From a checkpoint of a small image classifier: 2.17M parameters, depths [4, 4, 4].
Rows from block 9 of a small image classifier, named by matrix and row number. Rows with one number belong to one channel. Each number is 128 + 24 x the weight over its row's rms, rounded and kept within 0 to 255. All counts start at 0. Numbers have three digits each.
After each channel's rows are labels from the 100 images, of 14976, where the channel reaches its highest value: "strongest on" is what is common among them; "patch colour" is the nearest of a few named colours to the mean colour under the peak. Only what is clearly more common there than usual is listed. The data: microscope photos of single blood and bone marrow cells.
# convs0: expand pointwise conv (model.blocks.9.convs.0.weight, 960x160x1x1), inputs 0-159
# convs1: depthwise 5x5 conv (model.blocks.9.convs.1.weight, 960x1x5x5), a 5x5 kernel
# convs2: project pointwise conv (model.blocks.9.convs.2.weight, 160x960x1x1, transposed), outputs 0-159

convs0.493:128157098165156124131116115112143135107078122158145172097127144114143156152117155141076178140131105089139098108117123093076156109151108106138102172117177115118139109094141095127165159126102111135128119165149173166151106147130130115138104110131100111100093170121121101118138143134133112081122133078132180126151102127111107159164129152088124146136135137102158103122137158143100104090158127139142112139101129124144136093122107129122166129135130128098171137113118094145075089132123141
convs1.493:161159154150137152146132136131154143120130111154146116101085143128106081081
convs2.493:108129131133133124137157146124126120132116166120137121130127138107145111119140129117116136130116160089160140141156135124138130101134131126109128120126124159113138102128137126173118120108099123108106095110130107128139136129159131130127154123117113112130129125074152084151150111131103118135148159139155134160181155127156135125128098145132095138035136108128234123101112113132122142125151164159124133113126150140120016129100134148079136158106171171125134157132165136135140108159153159
strongest on: smear: peripheral blood
patch colour: pink

convs0.380:086133122129134133098073144151107113133134155121108125125151111173110127118173131111134120111089141146158129145149140128131129066131157149186124126132118111130105140129122149088105131102150151102121162085108127130108141104140127150118158156133129155148122129164136161130111127118090149126175147140090129093100150136148134131128137102126163127089113094145090144164075109103127146128128162100116145100121090084106157135146138154173084074178155089156129111151167143137158131117096104
convs1.380:119123110103105120116093082110118095106101129110094083092103114112117107121
convs2.380:139135122133123121125122135119139128115134172122136124123165143128141136117133122185135118137081185096180136139163130122124134112135149124115134134116140161115131102133132129136129134099116120111100204131131102130135136124158146119128128166125116068145135123150141080148139090132119086133135164120193127150141146135143134134124094133132155153201114121125171123094124124135134069124154160160124142135120178145119166125107135167071113135118182155112136150139108129163122137147200160
strongest on: cell type: artefact
patch colour: purple

convs0.339:089127128121128141106085143143115117135145164109112112131146118169100122120179124118145111117098155142160139141142146142146123075123149146183131114133110105144113142142119152098091128104152146111115153083110128119096151111143117140113167148126140149151129113155139157149117121115091145141177155147100113089101140137166142120117135104141154119103119097148101147161074098114132138139126162093111138103130080083093151145153135161165085077176159087150112104146157156141164137096105114
convs1.339:118110107104106116095089093100118111115108113114092082099101122119112100111
convs2.339:103144109147114095118132129135119094121140168112162118111151120112153101135146111165138106103102158093143151123180107111123146099145163112100148136128158150119128107142131129134123143094100138115080193123147142135150150106153143140155147158104097083138148118161133085139171145160104090142141162106161128163161150124142161142116104144140138107155124119138167121093112107110145097115134169150132124142106164152108151143102128167101089152097171162126144157157113136168114137148170181
strongest on: cell type: artefact
patch colour: purple

convs0.92:096121132123124135098099152135121111134151160118112107130150117168106127106171124101152101118101163154153139158139139134148125095123161143163131115137096125134107158131116164102102127100161134102122159075114113122106139116143124133116162157122140161181132117163124172133116134119096162140172125162104113101089159144138144124123149085136156128094116091141093156170080111120128145134115135093111140086133091088105146141149141149154066092159146096156119103137165143135169164102106119
convs1.92:105101097098101109111110112118117118117122132126123132154165139148154172188
convs2.92:155105152105155113094123088145120112163139104146142145149086115138115102153119155091139116114177121143114109111150109146116104146104138114143103140159142104156150151108099137146138104164141146145107060135141141110113112114087102138142122098145149177148108147100114127099147137143146160112118112116082113119130101095099142105147160108110141113085151137146223159161136146114106161144106102116160102148151124113141068145160101099133111116138101106112110099139125113116116132121083150
strongest on: smear: peripheral blood; cell type: lymphocyte
patch colour: white

convs0.340:080129126122130131103075142138118118127141161107120116133153117161100138120175125119142112119094144136144137142133146138139122064125139134185131123133110114135108138141130149089096125092149132117123160070126130122098150117147123141118165156134138141161126121160125159138119129122082145134190139144092122096106143131151129122118144105135154127096121104138102143151069098116136147136131155100114137105128097083098161130157138168155075065191153092155117105134161152142165131111096117
convs1.340:119113112120120113096077093114120093104109118115096070100115118125115114113
convs2.340:092150104151106122141149150116135122106120169105134107105159139095156139114152104161120130130089158095161154145150133107139152093152132133097154119112131158106116099149147120154111150081098117131107177107125117144154154130158151122127152152107100092136152109133120092151143106133098096148155159132178142166166166137154135149109097147148116145141113107117151107086104102134150096108145168158112140119103163159102125121096145166086124158097171162124149159132134146164136117149183151
strongest on: cell type: artefact
patch colour: purple

convs0.601:082130125122131134103079144147114115130142160108113114132151115164104133116178127116142110116096152139145138140139148139141124069126145139187130120134110114138109140141128154093097129100153145111120157076118130122100148109142118142115170153136137148158126119158130160142116125117086148136186142142096119094106144133157135122119138103137155125099117101148097147158071101110132144137130156099113142104127088082099155137156140165157077069183153093153117101141160151139161133107100112
convs1.601:116112111105111113095086090109121102116104120114096075091113114119115110112
convs2.601:090149104148108112132145145126125111112128173110145113110164130097155134122148107165127122120088160096162152143163124111131151094150140124100152128120138161109121099143141118146117147086097127120095186115136119137152151120162151133138147159101099086138150115142127089147156109142099092143146166123181134165168159132149145144115095146141123140150122109127153112083108105123147091114147171157120131127104165154105133131097136170086117155097175164122144160143127140164129125153187165
strongest on: cell type: artefact
patch colour: purple

convs0.562:078133122125134130098072142137121118129138162112121118129157116160104137121170129116139117118092147138146133141132145134136127067129144131185127126131114118134105145136127149088101130089154130111126163073129129126101146119146123140120162157132134146167123124162128164136119126123081149131188138142092125092105149132150128125122139103132157126095121100135098144149070104116130147133133154098112134102124091081100160127153135170155075066187155090155121104133164149140161134112096117
convs1.562:119112113115116109097084086109118099112108118115095071099113118123115114114
convs2.562:094148105150108119130144149117133119107121168107137109106162136098155135116150106161122127128085160097159153140154132108137151094150140131098153121113134161104120101148146113148113147082101117122102185109128118142153152128159153125130152148105099088131151110141125091154147103136101098147153163130182140167166161131155138148110096141147126146147115114118159110083107102132149095109143171157114139127104164156104128123095144165085118157098174163127148159135126144163134123149189156
strongest on: cell type: artefact
patch colour: purple

convs0.289:114140115139140087124108118090168158110077137141170155113128161117135156155128138142079188162125112097140120121090106108083137103135112088151118169113190117112160126108141111122144144108102090133161121140170163159137119172134126087164122107133121118113111154125107110109164143163121117100136135076134168123154105124123075147153135150103125152138153134087146113127126141168113098099148131128136094137118127119132131082128104137134148115148134118116152120091127104139090087131126172
convs1.289:148150151141138146142136132120150145126123097151144125126076145128109090060
convs2.289:143121137125138119114138121118137123136113109130138126134103141162123108118126135113114139132158102089121126096153139127139119135123157129133119115128126105130125158124133124168124116155164117094106069120128128129121119132104098120126141123153127123126125126097156157134143119135176124131131122140120133114121107107142137124128142104130121129017122158122255127149130133136117161126097113103118132139134085114137000126138128098140125130128132110101131108134145127112140143109118154
strongest on: smear: peripheral blood
patch colour: pink

convs0.740:077134121128135132096070142132125118129134163116122120127159117161106135124167131115136119119091149139149131142131145132134129064130145130187125129129117121133106148133127146089105132090156126108125164079131130127101145124143122138120157154129133148169122126163129164135119128123081150129186139140092127091102152134146128127125138104130158128094122098131098144154074107120128144131134154097113130101124084079099160124150130174156076065187157088155123105131166146140156136108097119
convs1.740:116109111111112108097090085107119103117105117114095072095110119120115113115
convs2.740:093143110147114115124142148120130116107126170109141114110166135100150133117148111166126123125082165097157150140160130112133146095145147127100148126115139158105122100144145111148116143083099119116097194113132119137151149124157149128134148149102101084128147115152130086152151104140099097143151160126187136166168159130154142144115096138142134144156117116121164109088108104129145092115141170160116137133108171152106138126094142164086115156100170164131144158139120142161131128149197161
strongest on: cell type: artefact
patch colour: purple

convs0.708:121130122132132147073102168136122101158132123130118125121183113154130102104135135071133122111087169167131126172135167125130134116130174131140121130167119126136102162122106132101129136117156135072105178124129112134127126121128122138102123150089127177170120131175172159134106126100111181125137120137089130127110154173145141134134123092123187126085106074142092167114121130119121142122106119117080138071123102120127167136140149133134107119140126124130134107128168128140138173106083119
convs1.708:114110086102095124128116110114093102088114104104111099111100096106101116111
convs2.708:137105149102152096103099098152102095153155114156158155153119104148106097153098152117156098098120111126104107110163098152101104149104151100155105157154161107150152146100108120134159103137148154112093132152158157100101103101108123154162108104120147134134106154152141140105162155159148140103101108097132100110115122097104160102155148100103150104123152148155192149126158154102103137153105106112154102149149114103155121158149103107148096101152115110120104103159109098122096143105143162
strongest on: cell type: erythroblast
patch colour: purple; blue

convs0.362:084129125120130133104080141148110114131142159106114115133151113165104134117179126117141110113095149142142138139142146138141123070125146141187131120133109113136109135142129156091094127103151148110122158074116130122101149109146122145117172154137136148158127119160128158141114129119085146134186141143094121096104143132154133122118137101137156125096115102146096144160072099109134145137132154104115145105128091082099158134153141163160077070182151093156118104144160150138164132107098111
convs1.362:118117112107112121094081090114118101118098124115093076093114113121115111115
convs2.362:094153100153104111128144143127125110114127168105146110104158127103159126125152103164126122117090157094156157139165121106133155091154145123095156125123138160110125100148139124143114151088099128123094182113136120142156156118159150133140151157104095087142155110142129092147157115144101090148149163123174137162162158127149146149110095143147125137146123113128158115086105101121152099109144168155124131130100160160100131131096135169091114158094168162121149160143123144160129128151184167
strongest on: cell type: artefact
patch colour: purple

convs0.642:141133123137133114158134097110145159109101113133155151124102160101136141167118131157101160156149094071119123102113101119102130133129078106126127146114163124116154094121145089143142132137090107176146089161152164141137128158119137114159112109135121076084120141095117093116158142153153084109116130095154154144159089113095107135139128170115098147167146161096178093104144139154127095116159115152153109163123144135133118103106105108117167140123129145100141148115093120141100079150142152
convs1.642:166161143129122155140117114116151141105112100145138117108082130129109086075
convs2.642:118097163104162093120122116157091100155142141151160148159106105139109122145109159099142109099142136125140105132161105151113096139101155100146095143154150133141166115101112125156145091116126148104097073143158106104105101099131104164157118096104144138117098150096181112115160112158125139107114135112125110135141138104123162100154114114104132129091167140152199139120144148097094167153131128149145100138157128105154052155127104129111104118142137147108107125162142108094113141141131164
strongest on: smear: peripheral blood
patch colour: pink

convs0.503:115141113143142076129112106104156155116078139140158161110123154108140186150126140151080185155130109094130115112103089106083136104134093101151117172115187122107152117107132111125153144110101106143167119147155175155137118158137126098168125113135114107111108154130093118106156152160123110099135128072135167124152109098122071146152133146102115160138151143097147106124127141155114107101155135122150110147113122124136134088129117138134162114149129117110155131106121100136084083139127157
convs1.503:143143140128116142142133122111148148129104080149146134098075145139120079085
convs2.503:133114144118146111120136118133123116152121112133146133139116129144125090134127143115122133120140095091116124102157125133130113123117146120130114123140129102149139156119121106163127110170151129103102075123137129121121119122111077136135140125163128120116119135074166153116151131142170120124133107134139125120124115095127145117136148113122123116000142147134224132140130133123113153134090117102131119131138086121136000137134116101145120133125116115139122113141168123101132149110131159
strongest on: smear: peripheral blood
patch colour: pink

convs0.637:089136119132137136099074147150111110141129156123111129122153106178110125113172134112129124108087147147154128146145147127126133067133153139188121129139123111129103146130123152087104136101154148104117166095118129133109139109140128149112153156132128155152118133168140162132107125115089150123179145135086135092101153140147133133132134099122159125086108094143091149156076112104124143123127159102111149102120086078105160126150144153169086076176151095155132114142168140136149129117094107
convs1.637:112113108104109113101092092112114100101105128112104080089107116110115100119
convs2.637:127144112140113120126121139119131124116126169119136118117170138119143156115131112179126125134085167106172143129145132113131142115144140128122143126123135166094133097137143118132125139084106116115108200123129100136136138129154159126131137155122104082122143114156125098164137090134105093142133174126195134166155151133152136141117089129139137162186126137122167121087126118133138063117161168164124140133110157138120156124098138179091119132124176170144146161134118134168129133162197144
strongest on: cell type: segmented neutrophil; cell type: artefact
patch colour: purple