Rows from block 3, named by matrix and row number. Each number is 500 + 25 x the weight over its row's rms, rounded and kept within 0 to 999. All counts start at 0. Numbers have three digits each. After the name is the row's rms in percent of the matrix's.
# fc2: squeeze-excite expand (model.blocks.3.se.fc2.weight, 240x15), inputs 0-14
fc2.0 098:535510529459526509511501504510537518510460534
fc2.1 120:504466514505507463466470470467522525467506516
fc2.2 051:449497476547485491497502497489473498496543470
fc2.3 163:486535493488498531537532533536486496537484491
fc2.4 057:479511475535470508508511512513466458509537465
fc2.5 086:471514465520471517516513520513456463509516469
fc2.6 125:527498538468529501500495501500534542502468537
fc2.7 091:509534503478515531536531528536502516534473504
fc2.8 088:534503536474531502504498505504542539505474534
fc2.9 123:523489534473525486487486485486539536487474540
fc2.10 086:491471496516502463464463469463505497463519504
fc2.11 107:542515533474526510514518521514536513515474537
fc2.12 037:464490478530463495488492538505480452494528497
fc2.13 117:540501532458524500503496500500532523503458533
fc2.14 154:513528518468521527527525527526520518529467522
fc2.15 110:519518528471517520518515514518533537522470537
fc2.16 157:508466523501518466468470471467520515466501522
fc2.17 025:504525522496539525532502540530528521536493500
fc2.18 122:525520527469527519522521526522518530525471529
fc2.19 082:493531488488477533536529537535488486534486495
fc2.20 126:520518536473531518518521518517532525518473536
fc2.21 104:527524527469519524528521524528521512528469522
fc2.22 017:490490479515445474488485513496463466488508460
fc2.23 094:504466496529483466465463481466497495472530495
fc2.24 078:518533507477514525533531523529520535527475515
fc2.25 133:515469527489526469470472472471525520472490523
fc2.26 092:489466517515516466464474471466519530473515508
fc2.27 091:506473527469529473476480484476522531478470527
fc2.28 077:508476526471515476476474473475527524468472526
fc2.29 135:535491538471526492490489489490537533489476538
fc2.30 141:526501539476529500498497499500548535501477542
fc2.31 126:521513532462534513515515510513532524514465536
fc2.32 034:466515527464540515515509532521515515516463519
fc2.33 065:506535505484517536532524533532498528538482497
fc2.34 088:488532496480497528535532535537499486535476501
fc2.35 101:510530507465512528528524531528508521531464515
fc2.36 128:515510539477541509507507507509541539510478535
fc2.37 106:511472530478534474475477481474528528479477525
fc2.38 104:519488536470528490487484484488540532490472538
fc2.39 105:519510537465534509508514507510537529511469537
fc2.40 041:518509533472545509510518498508523545496468530
fc2.41 118:503474527469527475474476477475528519475470525
fc2.42 055:520511541467513507505497515506536528511468549
fc2.43 125:495466500524496464464467471464507501466524505
fc2.44 123:526490534472527490489487489488537540491475539
fc2.45 071:500526502479510529533536539536492511537476499
fc2.46 109:537517531471520520518518517519535521517470532
fc2.47 061:495470526515521471468466471470518536478514509
fc2.48 088:486534483491490529537523543535485492532485484
fc2.49 051:501530487477491538532531535535484494529474496
fc2.50 044:487524484495501534525521539528463471531490477
fc2.51 101:496472518478520472474472468471525523465480523
fc2.52 129:511465522494515466467470473467522517469495523
fc2.53 132:495534495480496530538530535538494494537481493
fc2.54 051:520517531467517522515522531519522525525467532
fc2.55 065:497531485483482527532524553530500490532481504
fc2.56 077:527529520475518528530519530529516519527472522
fc2.57 152:514523529467530524523523518522528514520465529
fc2.58 094:506468499529478468465465480468501492469531497
fc2.59 087:522514539470523513516504521517541521518472537
fc2.60 053:488530499484508532536524537536487485537477490
fc2.61 102:510468518517502466469467472468527503467518521
fc2.62 113:535501533473523504502497502500541543504475540
fc2.63 094:474518466516478521518516522517456462513512468
fc2.64 111:515525521470527519526520526526520533523467524
fc2.65 105:526504535465525502500505509503539530508467545
fc2.66 124:511535510479513535534527534536511508531476508
fc2.67 111:507534493484494534536535538534499505533479501
fc2.68 050:527530524481521524529511537530519492531481528
fc2.69 069:525529518479504527528524534529524530517478528
fc2.70 041:519505535458533509504501491499537517496454531
fc2.71 051:538490539491524492496481504494553528507487537
fc2.72 149:521525530470528522525513519524529519521470530
fc2.73 044:460481521452518486485487506490524522499450510
fc2.74 094:510531487490483535537534533536488482531488496
fc2.75 045:541503536479540499509481514509528528513483540
fc2.76 061:534514514471531507516533508520536533516472529
fc2.77 097:526510530469531510509514511509530539512469541
fc2.78 054:545490535490505489489464500493550512503486537
fc2.79 050:501475527506535466468476482468527535482506519
fc2.80 107:527522515469529517521516525521518534524469533
fc2.81 088:513518526455531517517514515516522517511452528
fc2.82 109:527503532458526499502502501503534530503457537
fc2.83 076:529515530484534516514503514515526551520481532
fc2.84 137:497467500520501462463467469463506502465520503
fc2.85 018:527526512484450526507487532490532480525493532
fc2.86 119:514528516471524525527532530527514522529469516
fc2.87 094:530515528461535512516508513514534512514460529
fc2.88 113:503467524480524469470471474469521519472479521
fc2.89 111:518472531485526473473474479475530522476484530
fc2.90 111:531505533465534502504507501501538529505466537
fc2.91 077:526510534474535510508514505509543525511475542
fc2.92 095:524521529464528520521514527523524515526463517
fc2.93 041:522499531467531504504485505509535536512460535
fc2.94 109:515511540470540506508510504509539532509472536
fc2.95 020:417497508484496497502496509502489540493487498
fc2.96 107:525529515473504533531526532534512511531473512
fc2.97 122:533500538468524501499503498500540534502472541
fc2.98 134:518507532460534509508506511509531534511459530
fc2.99 057:483475523454523474477482483474521521482462516
fc2.100 102:525518522472522521518510531518518543526472529
fc2.101 107:511519531468533519521519521523530520522467529
fc2.102 037:476516552486535510520496506514532527508485540
fc2.103 040:501529531487509529526510555527511510538485507
fc2.104 134:521522528471533519521516517522529526521470531
fc2.105 124:524522522464525523522518527522517523528465521
fc2.106 038:504486471536458485483471493481492454489531484
fc2.107 070:534495536473535494499485494499532538494474538
fc2.108 052:467481478534473477480475482478476479477534480
fc2.109 081:497467524482524469468476475469525524472484520
fc2.110 119:503535499476514533535527535534499503537474501
fc2.111 078:501472522509508469471471464473531511466511533
fc2.112 062:517527524495519534534525530533523503532495529
fc2.113 083:495529493477488528530532540535488495535473491
fc2.114 175:493537494489502535536539530536493495535488496
fc2.115 059:469521468526478517518523525514466485525522463
fc2.116 050:499515547484537513519496528522536516526483532
fc2.117 098:532521531470516519521516522523527516520470536
fc2.118 060:528520524481523516522523530522531539525478523
fc2.119 104:517475529464527475477479481477528520480469525
fc2.120 128:529519531473529519519521520518528531520474531
fc2.121 074:517468534480521473475476484474531517476480532
fc2.122 151:486535487496492536535536534536489494535496491
fc2.123 132:533513531470528514513518510514538524514471537
fc2.124 109:472530478510484526532526532532470485530510481
fc2.125 079:498536504478514534536527529534503502537473512
fc2.126 112:521506541469536506507509505507539537511471530
fc2.127 108:519509534463531507509509511510534530513461537
fc2.128 070:520527502460522522525518529523495516530454502
fc2.129 109:491535488490491535535535538535487499533487496
fc2.130 078:516485532501529483484488486485538552486502539
fc2.131 113:533526525474519527525519531526526509524475524
fc2.132 143:526498535472534496498494501500536551502478533
fc2.133 111:523513533467534511512512509514533534512466534
fc2.134 081:501533489486489532535530539536489485534486487
fc2.135 132:490534489495496531536535535535486484536493489
fc2.136 078:517512536467533514511505513511538523512466539
fc2.137 119:505530507472509530533530537533508511532470511
fc2.138 118:533502537468532501500504502502541532503472537
fc2.139 117:536504531463535503506510504507534527508466536
fc2.140 120:515468528485526470472471475471525518473485525
fc2.141 101:529501537467533504503503503505538527510470541
fc2.142 060:506469530511522464470474485473540506479510530
fc2.143 121:513469527485530472472474477471526527475484523
fc2.144 038:539527493461485525528521524530501507515465524
fc2.145 066:530525526475509522525524533526528517524475529
fc2.146 105:530507539473535506505501503506540526506473542
fc2.147 112:516513538471536509511511506511540530511472538
fc2.148 137:521524520465523522526521527527518514530462516
fc2.149 071:505531496493493535539544534535494502533492499
fc2.150 135:516525524467526526525518525526522516527466524
fc2.151 122:531506535465533505503509502503537532505468536
fc2.152 054:520475517494515465466475470466528521470497525
fc2.153 090:504535494493504534538547525537491503533490501
fc2.154 070:532511532470531519516519520518532514520473536
fc2.155 115:531500537468527500498499498499541535500471539
fc2.156 104:474536490495493534532539534533486499532496487
fc2.157 122:506529516467515531531526524533517512530467514
fc2.158 081:496534513485511537534544526534510508527483513
fc2.159 017:553478527499490469467491491464531516490514516
fc2.160 118:524508533470537508509513508511533537512471539
fc2.161 120:510525521464529524524519525523515528527465519
fc2.162 094:484537498490505534541533529541495498532488498
fc2.163 125:500533494481494535534535535537493496534479497
fc2.164 052:484478527497513472475473467476536515469500538
fc2.165 101:495465503513509466464463473462515521469513510
fc2.166 097:540508536479534508508501514509547516513480538
fc2.167 082:533504533467536510509506508510527537511469534
fc2.168 089:522503534472530505502505498503543538502473545
fc2.169 024:536470538476515465477478481473512506473478515
fc2.170 096:522508534461538508508511504506533529507463533
fc2.171 110:508527527472527524524525523524532516526471525
fc2.172 109:519524528472531521524516523525529526521473528
fc2.173 055:491535507483498528537533536535500504538477495
fc2.174 126:516530524475521527529521527529528513528472523
fc2.175 123:524526525476531526523519522522526521524475531
fc2.176 080:459505468530464503505501518510461472507530471
fc2.177 072:499538499480494531537525538540497499534482500
fc2.178 040:554510529471517503510500517513536478517470528
fc2.179 032:542503544490528497508474513509548484508489531
fc2.180 112:510536504478505534537528527539505507534478512
fc2.181 118:536511529465530509511515504511536526510469536
fc2.182 103:535484535458521488486488493489529527491465531
fc2.183 154:492535496486498533537535533536490496536484492
fc2.184 162:524523525471530521523517526523519531526470523
fc2.185 114:496467511507510464465464464464512513464505509
fc2.186 100:523494535471535489491496489492537542490475535
fc2.187 178:492534491489496532537536534537488494536486492
fc2.188 030:547505511449517505511509536514503501516454506
fc2.189 126:527511533460533507511510508512535516510463537
fc2.190 088:523519519460519516521515517521525530523456523
fc2.191 070:527509544474526505507505514508545514510475545
fc2.192 138:493535504481504533536529535537505507535476503
fc2.193 094:519509532475538508506502510506538547509477536
fc2.194 066:508533494479494532535535531536487483531477496
fc2.195 045:481537490498492527531535535530484475534494483
fc2.196 060:509472512539499474471470473474508495467543506
fc2.197 077:530514528462531515513511523514525529515457518
fc2.198 051:498464499505499463461461471462505491466507505
fc2.199 080:537504535470534500504506512505543514507472541
fc2.200 130:492535494472507530533533527533491500534468499
fc2.201 144:503535500473508533534529533534501497533469501
fc2.202 108:524520519458519522519516523518523519522456522
fc2.203 129:512527517468522525527526526526517526526465518
fc2.204 104:516502526458518499502506509504531551510459529
fc2.205 116:496535504481508532535535535534498515533476502
fc2.206 155:486535493489500534538532534537490495537488497
fc2.207 124:536500537467533500499501500500538529502470538
fc2.208 070:559498527474515505503496486500541516498477539
fc2.209 089:499467500507500461463464466462507498464508505
fc2.210 111:516468527489520469471471476470526515470487529
fc2.211 119:520520533468529514517520510517538520514470537
fc2.212 083:461506466528462504504502509504458469504526472
fc2.213 102:536493532463526496497499496495534534494466538
fc2.214 081:520530517479520526528521532534512527534475513
fc2.215 122:503532501476505535533529536532498520535474503
fc2.216 107:514535504474504532535525528538507500535472509
fc2.217 102:526509533477538508507500503508542541506479537
fc2.218 104:507467525491517465467470470468523510468489519
fc2.219 096:503463513506507464468466470466520522469509518
fc2.220 045:511526494465507524521542524528494508527453501
fc2.221 096:538489538465520491490490496493536527494470538
fc2.222 032:531485513437515494500488513500510491500444516
fc2.223 096:531523523473519523521521523521521536526473529
fc2.224 079:522518530457529514516509517517526512515456531
fc2.225 109:527526520479518526528523531528524522525479531
fc2.226 102:534503534470540503503504500504535528505471540
fc2.227 124:482534490486496531535534537533488497538484496
fc2.228 079:525480543496528479483474487484538524482498539
fc2.229 126:521490534473523490488486489487541539490477543
fc2.230 128:530520526469525518519521524522525526523467526
fc2.231 121:522517529468536520517514525516529527519469529
fc2.232 086:527490535481531487491489488489539535489483547
fc2.233 111:505475529467531476476478480476527522479469525
fc2.234 076:511521516466523522522514530521515542529464517
fc2.235 080:526505536470509505504499500502550524502468548
fc2.236 053:503472520499530472467471479465526532476501526
fc2.237 143:486533480495486532532535535531478483531494483
fc2.238 126:526518531468525519519514518520531526518468534
fc2.239 072:468534487509492533533528526533476485536507498